config = dict(
    dataset='synthesized solo parts of chorales (CocoChorales)',
    gain_aug_db=10,
    arch='convnext',
    mlp_ratio=4,
    init='trunc_normal_002',
    optimizer='normuon',
    muon_scale='match_rms_adamw',
    nesterov=True,
    adamw_lr_other_params=0.0016,
    steps=21700,
    weight_decay=0.01,
    adamw_weight_decay_other_params=0,
)
Rows from block 6, named by matrix and row number. Rows with one number belong to one neuron. Each number is 128 + 32 x the weight over its row's rms, rounded and kept within 0 to 255. All counts start at 0. Numbers have three digits each. After the name is the row's rms in percent of the matrix's.
# fc1: MLP up (model.blocks.6.mlp.fc1.weight, 640x160), inputs 0-159
# fc2: MLP down (model.blocks.6.mlp.fc2.weight, 160x640, transposed), outputs 0-159
fc1.424 104:088120017105141124117132125203163192125117152065128102106127145142041195069120144131172091123110100155112131140116184118108147151105129133142116128135126153093141169138204143116144105225097132107141142180105179132134135106154134144106149178084138106153120135110130101094124091065127168096144142129125079148067145160178158075160107114111098115060083102135112086141143150129147163115144135109118165131084122174146135126109124082108142123235148133106186114118127138117162128161102135
fc1.425 104:102142172134179100103072094121090154157108107153121145117125106125100042109152135147203141123122170162127090113146164069125111110131122129117094177140125175135126143153106126153183158167128159105149110157095090129120086127135148107161162114174115102185104120174067105152058073111157118128083132150179144147142127178139086142053141121154129164160187157190084144102137134088083103076131123067159167107104119151098078141116105116136197061055153190166087090126142137147126131122115114
fc1.426 087:124182148107180170061146149152131168168140142119095130126175119118083109226118160160187104103129089090110119127088142135202138147145124131180136118100099128093158126136097131113078124159091199093124175155156070117162094099082097152148124158125078082124099172115135097120153197154153058179155134118167158126113118127117091153174122129161117107136125131132129102138062120067126126109015131129128152101146104144142070102117126113136165105119128094043126112115172123142161162153140123
fc1.427 159:095165162125134135094128140091124189200146109124104122087144139135103170085096121166216130141062116159135126015094098155112139109156115151133151051097134153141154135126141117126138080116104156030122102171100152098101115135124100129125076133140054151125104135194124093151120088142173113122124150124215164058124140111155188088106150131110121124086138161138121164133107136107115159097127144156116118141136178134128141119115107115151158147229123158093128197133120183131129114129135099
fc1.428 097:133047124124135122105122111122089111141087120127120139145168123134115114043076117168164180133164168114079133146140151093115153116166130126090100123144141137156106116134110105165165124160117160101163089150145111135148155136130091105164189043178101160144107138142143101166089133124076161069165088147170107162135195147072152143062089147143179140112157116154123130141172160064085035155166149141113169155092110132103079137141132107209152153069176133123120093124148138128060111131082147
fc1.429 090:143163111118188101088103114147194113190132092088193106135126119138162104109116112122088062146094133116150142144155188125187092119145137127131127111122102095088125062151107127082120089131074116119139101095141075131193168114136165112131145139100085164140156140149134120134086114137143151148173176058123132142148140140163096084072118101121164166151096217166110152152077143160097118106110106139066111167112116176152126123118164098120200191099100145145175088193101137110119109188079080
fc1.430 106:116175096130097103127185116107141142190123165099139145105172127123128127136147120108131114099070162122159144089130128121157109153137117154135159153075117166181183089084087103189185080098143103107117144116163198123091125123105149128128105104128090078142094133100119083152179071179179165118106167153118168136132063112148126151175092178169171134118128114086112106089168082139060191150156186173072126172134145122130107099124132116125134150111123060115143065083163086118052141080141141
fc1.431 098:095185106102144163065182106108084087133068106140152143178097147122139116178054165147114125104134148107119070142083126133139121137173115128086124142220138171113169156133133140141159081181119074127146136155127118086162111116141122142133163177136119168202117111132136123080135153108129104158131085138175115106110012104133101060129178131154148184131095190120124170117153118129089160173116112032123137094144142099125178115095176094129144147159129117084107089158150113135096133121125130
fc1.432 089:163138113163082128103087091134150093125072111064104126111116106135036154096149129154140128126160069157194095140054142078100125135136071156128144093130139095159158111171155121107114167158130121138138073117112152140179142128095145102169166075153089117187096099125106201099145059099131107105146176116163101179121150156089119162114134133138083069131116147119117153118123141131117142204157123160100134198118154116132116145129169143235153099143056136180155151125138138141093124090117157
fc1.433 086:167039171097190126139142181138114129091077137108184075133091088134149130105092096112183137145163142113097151161119152142112151078132107170153123097112106116128126160098105100121145161152176210142126100145092121092118106100163134128157124135162158139067115227109121109134103163162151135158111182138099162144138178111129165160138159131114131134100106064129116124174099122118114188192059114145138131127141108127140161092118138100073073168023122085176153167087145089130100129107118126
fc1.434 077:113140188133146124068137118131134132142117061145095159119111120128141113065143121157174149084138131107157112175152116185096127187140126135094100142059132132101121161139126146121113123077078093144148127042175115107204173138126132177096137177137179168058138165105135142123110137135128110096123127142103164105112136122137070191083132183171119110164056112121126111176188108170172120088110069135125129180108154080089165109109100083098165109134147051136198125157116143119093155157129100
fc1.435 124:157156146140140102130113136116108141117111197086134118110178171132156134145101135123147100168098114126116146154089134199130135100135156082134139172146207172098148153139111170126102107125095112082159157107051124122126080104072111087111113157130134143061132165089115096179148147116146081117099094131167161118158163138099124158120116096117065066088053082147083174128118155102097098096140111104114152133105157168153157142231201116106187121127182111195170127122131130086130169078120096
fc1.436 107:126125157183147154153145117149144091105084091117069208114088101137144099155190111173053115150107101090148097097163159129087101115145119182128116126169098163141154108154129124138129131147104164156121148074173139104081151106116175136171057120177058111128114134113092172145124115109176174159133148099139127133124184140166071067110168129124069124100166049133133159195173077158160123180183107156110131139149158151138086158161101127117129129105118050116102130100126126116113131159121062
fc1.437 098:128060144170133067072163109127128129125141146164146133173154095130132116091173176172121102144120053116137150152162164118119138142126128108109121101101118134069104117159104041078135058120149149108185170097124102133176165120148110163091185108079077104081107193153178135132175190094141119108132057110141126118144060120181073133163154179105091114164115194133127116145149164094126110102067152134131108139076137117094183123108124113144173143132126081128162149158107130134112150194126139
fc1.438 089:072239100103140103149090121114155165180119092123089050167138126150152140135131087086098156052144147123126105154103172128106127127162127138114143118116132116220131165124105106115092152129147105218128040152118166148129144115168105180133116168095111121085139137090103128111035169149129139140142157141113174120125136123132109139049171124136147103095131115153151119116080114119140132210170143109168113123104119164134118173187136105091130149114108108059144163127069113124123139082144144
fc1.439 105:132112118088127120208146078121110138162181123092148171115178150111186132074111126152174083148081060116102123085141127092120118116118097097155114119136112163127129143094116126125101157094091121123159093151074190148109125144110124088172124111184081160147055159113108098143112219134103146137135138137149075185110071162130119135072175171118196125111118154120124173131173086110104150093100101216156105141127128130144218116155117141108106122155155093133161141105209121101166148104129109
fc1.440 104:123067145103174096095141149112153100139150111106130172121143114109132155066135140145096116158107101120091139054168234101112124181159143156107147066144133164206121140157079109092120176092087150184166151097108165128208106163122146159151166124118130129158126129183141124135118134119111156125130127124108082183136144123120064132104147157138075174108174120107120089144140091114141158073151123122171151118062151137076132134155084164114100114118086145105103058088067220130131137161118116
fc1.441 111:099202138108177135130204111175079120081113125097059131152051095130091169154122118195123159093193177107091101149142152141118080143131106099103122129159119081128121132101075092159155090144107091165113175124114117096163175133113135137219141172134146089097123114175076169138151113101133156133124157114094123145136073217121083116149072131122136183118158112071102162149128114101118148162125125142195148114080109137112167082146128140144090159136132087138126119166201137101119139121123095
fc1.442 131:194080093119169117112144125105167102158196066125111119147161063131135125148142100092140125110188161101133149146156123139179139124143154147123132148018031161195148109100175143112139097101154150101113114110129110110163147103130166086142160082103146146149111109107146135114048154142132093150141101139147158141126110190090115101152128146127180091097168198142125142103115088107173145183127108098151162085133151127145050116133095123185053141162112175140085117092147095131130149157123089
fc1.443 077:188146183146109113182115131105115166142086181155134106139120128093164088171142132098106180126133140077140146138134169120120151083132144097111096132115068147116158123154168133115142075117147062136178137054118157096127173116091097158139067142116121091054131165123149094105122180041092089142161136133098081088110120145200154048152144148137195142087088136150112139133165175155178145152117106148118089167135127133128169102146128129112175131104119096122092117090055149136195154173117090
fc1.444 101:112136105169099121069099109136148112193164067085123155147028106130164131120086080153155127128111172095148157134122174139178108126136126167127124174073126119092114146155141140102151164120100200146184121033123085136172138133107151173118091162170103161152156148111147133149085059173161161182126137082101128119105182137136104125043138149114171147155149129121112171154123168102125127129114111119027103121110113162098143113082103135100176114112098117132185111110127140108104147112082177
fc1.445 088:165159184158172124166134089065067145113135096133179112150111075090088174133136117137088101115160122072181165143123171135109117145112129111087086096054114139240107120106122114156152123157088140115155096176139192112179095132143109099097116123087114113145107164144093184131163051152128181157109070141188110062096177118108154148115103142107169162126164111118149185114110100124135116162145128141111118203120104120095119152124158108113204136131139121132114134162160104131087171094120139
fc1.446 102:096072122114060134096074183138078147146099211157131122116089106117117120155150112095145125177150114141061133101151194099102103101142151109127135143146157177208126142096137078099123178128090144210128112232107171104088139131104147119101162168131144100165092183170102110127120081113114139125131142135077129163091141087133134078167138093144101157124174101145145067169175104169119101110103097128095157174105099131111133146111121140123110143211124078113134182129135168128150120099163112
fc1.447 079:120116050096135178138091108125145115103132139130139112148090132130118098151137103172162134100130141103159030175146178129131142122162096062108156119156114175143124086109128160136154123149162120116132158078134160045103064133144102170158147112146155097135098074146106145147080136108125144147163099146133112183088133127142100101034169186123087126102167170141100107097156158145190165172179103150098118158122137180141113095094108135186158117086165103186173112118174119135111131134136030
fc1.448 097:155082116108070117144165061126206157115020118114125150103176125140175122139110100131181132151147050118078067148119131145141160149129103179105152167080145180122121114072129146106137121147126158139110124129117149130116090093109094124147133091113075075169118156159152160102141183108169113089123140174089114114140169129137144170169162081129123137139144109120121149054115150179100077156108144179064089131112156161145133100103071099151093122154217175113129088138095138145100129101148167
fc1.449 092:113175085104105126142115101188170091151199113145148115104187128143138119081073142114141121095128071165130112107164136107106110138130111097131166110093131234160154192073156109114149161179096122141130095133110105092142153125104088126130173141146134118126118125152085107107118134086114139169110115106067073155136060138085149124109057133141112140091105140136117196109162109154134189061103119124160136228111125109129165180106177131065132143143166125093122127108175195122129119155143187
fc1.450 085:206111130087185100130167132137178127105172107148119084099168132116050148101108150155092154185140061116112122136179145141068126110143091166110145091186118085085160074125157116159082099086113146124133145032144121113099154135144087132115123144100166131124117147163093127086113150178093138155132144103108068104177185130235106064152114140119141156120115099149086146168110085148139143087142104109146117099124118141153104148148171134121153136117165105166097126115149126114217102179153098
fc1.451 088:131173142082132084168119160126139115096051108094137115151073144133103109131117132173147107151181121143160220118153130144109154092116155088110144139124132119187095115089095127191129170078120086129103066068144133170166148104069090134110124099118152150159123122114087123158102136135178122187187115137102114138190152190173077131058109101137159167142113127173125105122131104065124142085104089092084129154155170106157131067190105091126127152161119145130164132083121092118186185157136160
fc1.452 104:122125086116153033081125093143173155088125172124142165145118131137101100095158133101091088116165158142200076098145123150162120134124124070122158090110147145164132117165167139103098139144115124133136121120110110113126126149113102145134111149154126170126127152173186159122151121123077085193125144122122141183105181133134107102181180100121191086144061117086095115133100098133133156078177171141089166094119151107139204120221054122104165124095131101118108204157141061111101129074130166
fc1.453 090:144112194157144138108121155079138133108103197143145133130094115140094150131096094081145083051163209111080173120145104173089162113158128087089146137119111118133127112086149176097112080188155171091151097163163164163144121129156158126057141115120136130070100167118113164111148176099042161065127078133119125144207133138102146143060126145136122142115083120141114092107202069095169144096055148133098133122147113104151149155120107115140180105172126098126161139123150110146140123182135149
fc1.454 082:097145096105130115213119130121106169145171158082136118178147166146102064103081100127128104103111111057171098110147126104138159101125124117190151136137095149167108182143166165161115154143133170202101056150157116092117141122121149149098147134105062152171125152147122112100094112203084099127173097152134101142085142151130108171092121158118142149126096174179102122113122061133109078151124167202139096084138130132074168150112151113130107183105175132067147107057092151111098118076095153
fc1.455 111:116142150169083126153053181120116107141111210117151087077163139128084170117129113059146142122069109144116168173184167182105121095121106151145111104136152138122164146113178115176132106142077073138163103091066097140098168127125195082138125155149118124112085080110115149183136154114115135065108166132101140155152139135146120149130182122082120140058071142148165125168144116154093141151066135124094151102139127143134202154125198128102159093076119151118165107105159106088111196099103111
fc1.456 080:087083114098120127169052151190120107158208113158086118124129137115168107140084134146160143131127112119143090176088136152089123109123154158114110141079143154128079122124127086151120116134140126075128160139139130061111124084079105161168080096112090134160082132151156127112159166133121151070140122125061091208133132194179135162149134111163155123190104082125141113113116182076135137148154220167152070102146137138132192131048121107126092129081101165167139135060180146114117121122120125
fc1.457 108:151157060093159199112143102140113135158151137136152166125084135120129165119101181075176136112114126104136046130141180138098148108138129115106102140135097093194096142121093102144181123142103041104102048167132155111180145139099128125148194169157122164138144142191145090112163100128135123089143125121127108212113115144122143125130112130109105173122116097130116124135121096096076175110170125098159102051163116133129136069181119120163141135125121143149079100128139255089117118136130126
fc1.458 107:123164117127080117104120152149140155110155119133119125177162104158065136098141168125098134134097138126140097169133101101115145154166148117099070140105149150148145133127089144112092112142119108098104031135114100132114208131135142121164163153182064155191094149113154152066180093170113102127083110123053181200092148136093125187115162116118194091140082100152110112157162082159174205142077135100109128136116144177116129144076065088145074126089107122151104110175175106141126112149158091
fc1.459 091:089139135126115157084089151068084109110109121154130138139144126137188165166163059164098142087155150153124109074087111091110143117141099093121161160050204100146178068111092121149221164140113163118129164146112134146143115127132105114148071089136104134187148166100125122141102063101154146066128136120127104103136157131117125200111087088135121111115117144148133113232060112144114136105152146119144168080129158109100148094120167107114127158165118180176195131162184165133117161149100126
fc1.460 104:219119091081103111111074137184142101159119162183122197172156150150089084134076138159082121098089157119145187132116113135099129156133111135138170177134131120078043034145185083095185106109144122135122150139121137108127147105125126117111098113143172132128112124126117092149178121147119155157091168114114102151139139163149094132159112151144204098133101058047138136144117127107131121064130186122118134102148158055124143135089127109090149175079129098179100144168147147114158167097108107
fc1.461 105:131060135146158122088128082127156156156094137107133159127178133138128152145174108174085141087142140132136102105151138158128142078135131165153116136109165139133144122068135109153108083129119082125119171092120136102200155097061100157117093126101092115121118147145137129117184102019079109220155134122168118151148170128184099116092136060111154115112154159139121150185134132160142125157196184162089128106133156142151108131202070120106114129138131092116106190065161088118113127029118120
fc1.462 086:154163152150144179077122121126160146138133129142115131104058099134160201141102160128101159138130162086083097105126124068154128102111112139126138123101144124152084172145150183210125144158128058157124071063107118068162103140069076194124128174113141080141104152151134135142179105097083105121162161120102107132143070124136124103169139095114152128184074097151141148078123094125056089122089154113161179197097117161120123092165126128176074141101161162132101125121137185126102181144150173
fc1.463 100:125145144138096121132107090106131108097102160134150129143143188129125104122176137134146135149135171132105125073155118072152107133135156089104163136139123092115146203100161132149068047118136123141119117042135063109068111122156128117131203203138111081080112141096048095116108145114141092186128126155173147145152113102160114205106184143161148112110105139147138139120159095167152178039121129062142153200132127126133092154172173135120116088103159134091083120094124166075127145169109138
fc1.464 103:145083137146128100107146139112076102132113191125145145108099150107124166207128116114113143104146162196119100129104093103117142082138105165131114167074020143134133184105126148052109155109118093127131163120092181116145157126148095160096110119138119057151105116109176147135155196099136156147120107138134113135162137122111178181134147170114072083134076161140137134121192204138100136092153140103120161179141137107132037105145157120124082119101077197144127105086178099123114168148100076
fc1.465 101:066160150146169172118088148150152134093151136181081119112137117118143168057130140100075121105094158098123094115157135148192159139122132146093138089093203157193151116130170117147157125158079139093139134159133121121149126115135138126076109115212175118198116173120163137158141119102153136065101119107153113109105119098133093138112162091117112132119083158118128135129037140161134147135030128209086100132115066169101115146133101146108143142163128116098107137114096203084141130145113041
fc2.424 094:134171071083062154100123075118113140093114156120155188126107120163090111109096132201120116049151161143150159099112157118084134149146123093135115124094090117137127127133125111112117222167116129125126128104135141107115162122035109186126091074132097138130140080117129166111109125133141151104155083182162124122172129085072144167150144106106143142131125109149165121116130080134113112122115239121163142144178127079146162139131077094114120129082110148115135030135072084103145093113208133
fc2.425 085:111140106180090150099118184123121101152123140167195183164106196151092162097156133169104103128122114095094083172105109125139138193097131136089114163095153096157165182144105142116101083092159184175116132143152096169111173155091130121132141150138133152167100124100085165103130083148161111149076149212152147114157154140156125177018118181116145133117063217167189116105139088115145178090109119149147111127123128126104127124156119157139165154150149135125082062109083147110116156127144123
fc2.426 070:130154147122127063106105145164153096112125062111118093072152133104143139140146159139161138140176107136142137141132103084167196171112091166105143144134136122107131140206087091153169140103167060138105100147203135156155116145148107103145116167120169091094075141173115129077193144077076088164183139142087127113170114119146098103076147096184110156125070115135118127204127105154163179123093180090136087085134109170125137171083129122153115101099143092061141147179091145135101167181105144
fc2.427 153:149104115140140124143164143122105105122151143138118125027082109136120155169029150128111173167125114118107080157178130120109255133128143114126144162118133120141056111138164143094128135146104100150143148130152130126145142206120090144109103131157143117111153129064110148189125111149130109069093050087187145122112099048145060083158132116152142142106138147134102109107118147206102109103146110117135117124142152133150118089139138145143147146181127120115102088128109163088131119126068094
fc2.428 088:148133089091149122141148173120092133169139132129121135151069163123100169163101147173137113162109114197090131107103073145140125073113111092165120083110098137136152159194139139097160142194115189141162151070150127178175099154131198150146147131147106124103145137145134119147183112121126080118132120238080152127116098128096158164083173170156138087149105129149147168100145118135218037159131124161102142104138130140045162088100097111058108100117157156120105113154107117092157137125128105
fc2.429 085:112196111162123159101157137125066172151117145149145155096123129127126132101163142143096123143080110102151197178097134117112186065123156237106073107146172117134137134124131148176141113110136124092167141139185143143164141115110151139119059106137174118088084178140159137108065070167148126146170154144117145170111090110126159211099094113134214130058165106133118125136115067138137074098116211131091110108124126124165114098123108099111146118173132128174159172156102120138118107095131172
fc2.430 087:094078184105188110203081129201079095149137077101083137112131163126132144108133115154108164110165143147119069114137148109101136145125137116110123114123165186189156179101127185134104135155123104153133105169166138125120131116083117095092146054126103125110102181147121094138079145126111104169074165124163207126130126113135118090129160175117108153126083165115139143169134153164185133201163150138112070154138127130113164102132131177065065097105129116189116087077109144062133191113118117
fc2.431 115:099125084131101127227099137102144120111098132131176103142136123126123125126101135095105218068102097121181150121108163113178089202142159095159155091097113131130183200114139139129119156082174151122176088137153127052089120081139134158129153143148124087158109110129153085112094118177177120141117101099080102067123128133143070142159113119139147154139111141116099145068163091141196161080078152122158062124113149137176131122199121130130168100121131124115103087158169083084158090091157111
fc2.432 113:166125138050174136131168171139101159179125126106095158153148150125119178173136150107117142134141195104115127138078125145145077120178145101175116117129095158092171099103093124153130167089097077142155168105111116172151114127096075127099216152119172158092122065129135032103172143146092090121114081134150107113134163148145055143131114130114065102123180151105079137136116090161146108156128152130102147077120078117131127141129142166136119075163145141120163141118161127127085205167097036
fc2.433 058:119111186088153140198074106107081160108086103136194097111113126148133159129066097131152205144107090074094134157125103178121167081152134063217154132096151112117120126122125085085143140172141106157100155105099058133122169085125141101112125172154094112096137185127147162140087116072140106125106175135148207102146143094117102160083133176138070132129113116211154126139123133170144101129131109152135106169134118179123145121114177150124118065167127090078082104166110150089151098124125125
fc2.434 092:132065096171073142067140085128141092145114126193130087108157139097075166121128111120188154191087139110104103117171153093166113095081098138187120136120130084153123147134146095145168122059116103088133007132134104102107139117136136137157110107133133107168100132106162089129132154126102137144076179211110093172126120124129103130137163154122124118109110123131138116178200139123139130136170082162060082121178136096219156179110124111158121140146134164111110138198119097118101081148106110
fc2.435 117:126184138146129155135119099169126110135152157121147110143174130154074103122102103153128121122123140123133119130213059104065113125086094105124095068117081069114156073148084137108123050044102089173165167159135162176114159144096135136086120131132106115068127115120106081133191131101099139109156097133139161142124130126082131061098142134136097145100190123183180131152161154141118170103151147065097115116059148099133126188122104149109098090122092099120140053123107139164104087101193093
fc2.436 096:128090141110111103162168051136111123104132156150106123177124121121134141092174154112176180155163104084094154237105165172079088154081062149144109158156157145096111096147150150148105132103161115129128114181131148174098105097103096154143121141148153124073091117164127070114137160101115073134135129195169109092104147101112143138121117128157122163119137164171156148120175126136120109114074118085190120183142147107135155145135104102236175171088132082159119216115151119139096154092144120
fc2.437 079:141067184198090158088087118112143158126154105075165101122115083136105128126105169117123163046153183068135114142137122122119107139097172123157103108112140167137157137216104113148154163151115117126100100146095136089186119075128105133107119079139091140130099177156083081091150139103118113079106141099105085114120091114113149114230186099146050092119140099128111101149129109119186132169175054103157073127127129190150126158118082097128148106144140132138119089141065148132109141140102173
fc2.438 100:159117102130140115127133114098124134079178144134056084114136162105129089100136173155113130132161175098118051114089120126116112107128079117148117130132141104195150058106129066091128152097119191064123120131100101113158130110152146149110102086155129185182113126091102081125081110111081147135090101106095090147165160150178163116255109118078092135091103140140125192136151083148101158182137073125094104203081131142164085117105119103117102157114118152084133124118159121156075126140099117
fc2.439 123:138090125209129149095166080150154102070127137144135173111147162147084217155120172139156146099103181094127131113162161200163102149174047128115129155091184128145084149163105120099147120111122118114117109136093099156128094178110140144086085121169139123052167107117142103120191122149128093133216099128089066152095106133133138090096144104076180069148171145135090144116113177062126174116160139119079160075119107123131140087117164135124122178163146110078141157106115150116116124130108140
fc2.440 107:115122046149075131134125140178142123173083113156150152160077084111130126086126105124120160172132132135136193131182090154114085156093126165177140045154086095090107136101138120088142111124137162114095117128097123142112170146045147143092113130134179090086138090105133109141088189115142122101131199162103119097181156135124093139099135150114121111121100167140100121162095130174099135204158153147094115121148100081051115158122105148132136084123083154106162018113116088184104105110170142
fc2.441 097:150119079147119127148158138147121161092109175135092093102156102111134101142157123147147165179152101000156090103123132196108134190142157092113139129111142163122142096079174145122151116130188131156090107166059096028114143107109136114125158162091151094111118146131117128147089136139159142117172155140135036099147138137130154098199116104133184120125140154148151162132138071125071146140137130061141109133121154133099152153168152145147198163095112123168086179139124113124144152108086148
fc2.442 148:142121091120169159129149131144119109184148111105119081144134177127139102117105126097137171134139118191124126135079111115144116154126158131108124135158156186114093120127101149130110190131149075140155068117153105061166076082146076151120114129115100072088123134193154154145143060159152123084156158123149182177087088145118091125187094164234162169166205142119164102129145151126077101089134137210110089063136141130117193157091134135115100074110162137152123101126113155138100144076139145
fc2.443 094:065052221170120059126135164078156203114160072088162119127120131100132138099160115097176118150132153137106161118133200115132121122087116152088159106128121149157170147141109124105154144160129179147169147140087104142103113088195181115136121081104160136171148106142142174127091142168125097087068098143123158119084093132142135146161104115112101182154152146126156164196173104094154111166088085139114090124104143169111189111127146145090118158095106132130128109106102146156063074129122207
fc2.444 107:106162094160104141139096114065112100191119091200096125099138168072106130150141122136136174219120095079125102151136107138149178122157177212120135117109136133087139160109147106123087133103100082099125106115173114140153080154119157088066067115153181108074121153134144119105115173086139131182092125170096127176103168110145130134081125125049214106120131127136143105077132104091124093104125134137109141094103143120159084099120093110125176176184060100134131151161082130138112134066125133
fc2.445 088:172159137095097170126119105056080160058117099193112133170144166110159156114115093147159138142140114161135118156131151116100146157092187089196119089137144118155128129087106195111111176141061124143183124078110083115163140103103129138112133098103119152134134204075121160119095136069166187147154143166171123154127165126113203100132164136095127131133127184132193098151139182119172069177101149135124071151100121132116106141161177123103176091087068130106139129153156150105190117117134102
fc2.446 128:151146141102087163161120131126064166139134119116125112130120142117109096126074070110124150105170103064108131124086138126106134120154165095120097085107166117109173150136149127114123169195111144125217152100077090077096107167060137135136139145159066140141169146123168105085076142110180159129127114184097099153105157119103122185159096111200051164162129132120115132164107163123139130149093207154099119166155148075168084105150195102136167140129081142106128164153077057129172157117156127
fc2.447 075:097121170136197125172132101080082151160154152135162106077115078140123128089132152121144195172160115109145136115116133156125120155082087176143105099109111127079139126147161134108125096187154141133143152108135164131063121148071122109153164171129195145158092072102151071117079104221190096090121152105126147141118171113073105136114078152117146107115102149126169169058155095114099148140183112114086150127089183074114130113124163163160112151175097161173161170089145097158076123119094167
fc2.448 082:108117091170142131085101109081140173153137132139121117151135152126122141126147141124105110104109115094136096167074132076120154135120114184104059081135160081098118122135167146105197094141079156141104145116196140131143125116090183177128185149086149159093152129149181133091065097138117181137098105113139091050117078156142152125125123173113142145135076165126143128063171064102091058093151078133136098141078124132088148129059141176115177164176136145081141093083096150120147197110129077
fc2.449 112:137167124118133100094123045111138155101133110119087097161110154148108187102110076145111112154091097133097102101088125189116153132124080188096146126126107162091149202146155061127147164111091148089108130172078125064160114087094120115077126094190086159107182177120181118149133074106148149136177077119149073162178116120128144134169144086078144131091120124162144137161161157102128122144134162073079167103161141129078146122110126099187127088088131141127078145130088054168130117143090087
fc2.450 077:123076182090068113116153125186136106147097117114155155134099091071069075145164165106142122135166153133064164148134127102118127124094092140182136153127125097140122108179153114081108115116123158151091134131111119122105166126124121171137097127106143167084087166153121148103113136129157084133136108116117187175140102139152135148104091123187138181150078157101101166149157122084080108160111091085134031142142162046042130118091109089134119083087077114131067184123170107111113061097117172
fc2.451 071:182099096133067133188127153156083132066075161118153044078069113152136114127143114057126082128168169133127171170134147101155139123106125141117063149110129103125155114164135059094164102122145109117110144112092109075158101103110157110073079065133117119108058103107141092137164131108124177107170146135123117116148105134144120135146088126047154102108066098122106131158103097103132125205143134153147139103162163170200146180131103160131126103208179129163177142125115132142108146116163153
fc2.452 096:088134119139097202098107151134066092146156100144164118117122110126143144135096124152078049153005183151165135127121086171160111127075120112170148095128100137125107077124086110108119147089154076120116114196123110109096106093099129114121140106077104167120140119143170107154153163136180171230121078129133141150111094083117141173096135161095116082150126141120139148096115128143116121085092099099139120128157151139128097138200149146081072139110138120138079115148146212198133104091137107
fc2.453 102:124084101154136122122124131114184139067071154124166110145115116150114087124160134111140173138127204162095120094117151122185076158159122077069142132109156068121147107099124088130169167155166157093092081136096100102130155134147136097147122114141099146149140120132162176141061146133065189076157175121085121140146094184147121141182090101118072160123105075095115188132121102154111124087140054168060119121155134116104154141069112162131094165138149140202121205154084139090143129173123141
fc2.454 085:128155125187132152098044130108113116124130106128127115170057146156150100071077204128102155044194171091081137129136113093169148099169144123124132146113170076170131031129096144061166150115160138192161086135135140082149122125154081148132140140141143155135135139141139111125152072111098145149203152134088082139131144158154124129152064077075102110076206138143085124104131164141144116161145142111093159164126125138139035108131108109090113121105141146131117108109142117136117093125154149
fc2.455 128:113179065136121171171112124134186130124134102107146113137154129212192065136099073183149102093104097206159144154113082148077075108148127107097124141129184102108166116112054081092130109139133119122097207198131118166097133120143146133118126164124153134134117122117085074161127161113143171091123130176092126095130067076053146144108153106111138141143151138142104129148173144123118135117062089057146173107114104129123118134156157117116095127089107080128199074130081164097132110124126118
fc2.456 088:130182107175089103081085093094111125110110122139092133163162162119174136142140118151089102141120224149133076135120232113151137149152093095125119100124149182103218132120058159099143108153092140199114117117162157147098068118148141161109127083140173128123074137127173135107119150086187146169181097100135104145131148051133152120124105136130137106091138136112175114118103113144068089098101123105171135116123051114093139118142121140146144154088190169139154136122084129150107201090133147
fc2.457 121:112165075133180143146122073121136125132089059158217133177104127155130159077136140156120219078160096137184106142115155131102051199095132114137077108094124098110112129125151133133103133126118118110048158132151119071140121174092164131140115134132118109138108119136159116138113144120091154077121103155140110060181126099158090101161124147110128184137149156156174152124169150151170166174117248134152083104127125155139102154127157088158090130124070105103100116101127096101149155130123076
fc2.458 095:128126186127141140149155196102056085153163080149119109163128163131125119137122104131141159169067110165160191083115096139167149115120128127178100063144147117111115197058135121159214190077135047108062111130115122127111090119121098107140147078110102176144118083133168135134142164134161168182186081108090170139178173131102108118083165121110132150136134159085201130163173124119149151132111105158085129164123159125104139174102112156111126142087155083101165130097132160095113126113154138
fc2.459 119:174102170110152147183136075173168136208138090101094154110147165128085144117157192157090129089118131143121107156207141119098125116163096099116091108081127101114219126170106162159171125113131130124111123082070150171115108098153122176121063139177142140083145136124137163109136174097112122089101101162207183124151105151116148106122120173162138152130131143078103141171159162131165157137131142075192120074062084106132147070126136131098155113175095184121126121132169107168146098110104099
fc2.460 068:097092068091096074176135057079099160118188107167084119089106155140168089078094105091115111101134101147125123107095160070129129111119084166132175093160141149150138073114162113138120155203152144122120122098127093105107162140134112109200098160099160172233113071102151117141175134108081170179121143132116142150174181120152110175124105134138152106115102086121126154124065111155171104117151117072090152087062130154164148143128127131130139151109128104195135113136142172122073152139082145
fc2.461 098:108185136159052163156130127106133122153133080143139137159128123169145144129175139131138109115081113117151115110151078168194117103150075108177124098116102102092076088100120123150108117122122201135148110101145152137113089088102131118100136118095071139010095120084092154121133163131134150160174097161085113121139103152153115139102165144077084159156157036099053131137145118098059125108153047115145174166138138090136131139098119079163100097118120106109081142127135185128091155115143198
fc2.462 084:138134073136173096165112109134103123141138084146135120130139094123163115158157141141151158100137097156072130105187206153060074095127104143083156093129116072122105119104162172090113130090121133143095131106152095097062123166125172052107161084127142164112062086075145113104099131136130214107126101163114143112122127144132140096132091131108164169133147129129164126096152071096076155120115098089114116124056112072132133039115154138185093073109109160132105175138131102089198088091101126
fc2.463 115:093090154117134124145149182189148159077179106139057119128159167107137107088208128098182140180122115123134090066078154126130132162120091138163140137094133190181116140159134135048151160109182120134109152149098080158172109148117197155117159090140131102141115081154101115125113155160127139138104141113109119110123088087165128127057115138123200129103099097103147166122124106118124143109054034138118121081119109130086148083177102176116116121129130132201129094100153126133171106199134133
fc2.464 123:099155121099163141154105119128188144134101123177089097145118145066155141156079194121136170107120082138119084105080170097146101172133128114094121103152116096137139127105191096152091121039157152149186163160124123134143153129131129113190182142175105151178168210108118138132107137100145117091090130079150107095120167118151117091119171132092088161150056130158088090075069086143137153103116139104137111107122116111136166101131167101134132125080181147152160189132116154121200138184200167
fc2.465 094:148208147182098157139108142098161089150121186198080090108114113113120158173121071116122134141095127113121127180134155128122140147162141149102171138105142077152060108119123106097105190195120102138068134143068127138116115112133127108110139110100127204118096121080139144158147119144086155090083100092129113132082104153120065148093140182169148154145139102125045092136067139196110107161202162091085092090172123107189114076164146096112151147150154131146132146141118102073157136162122129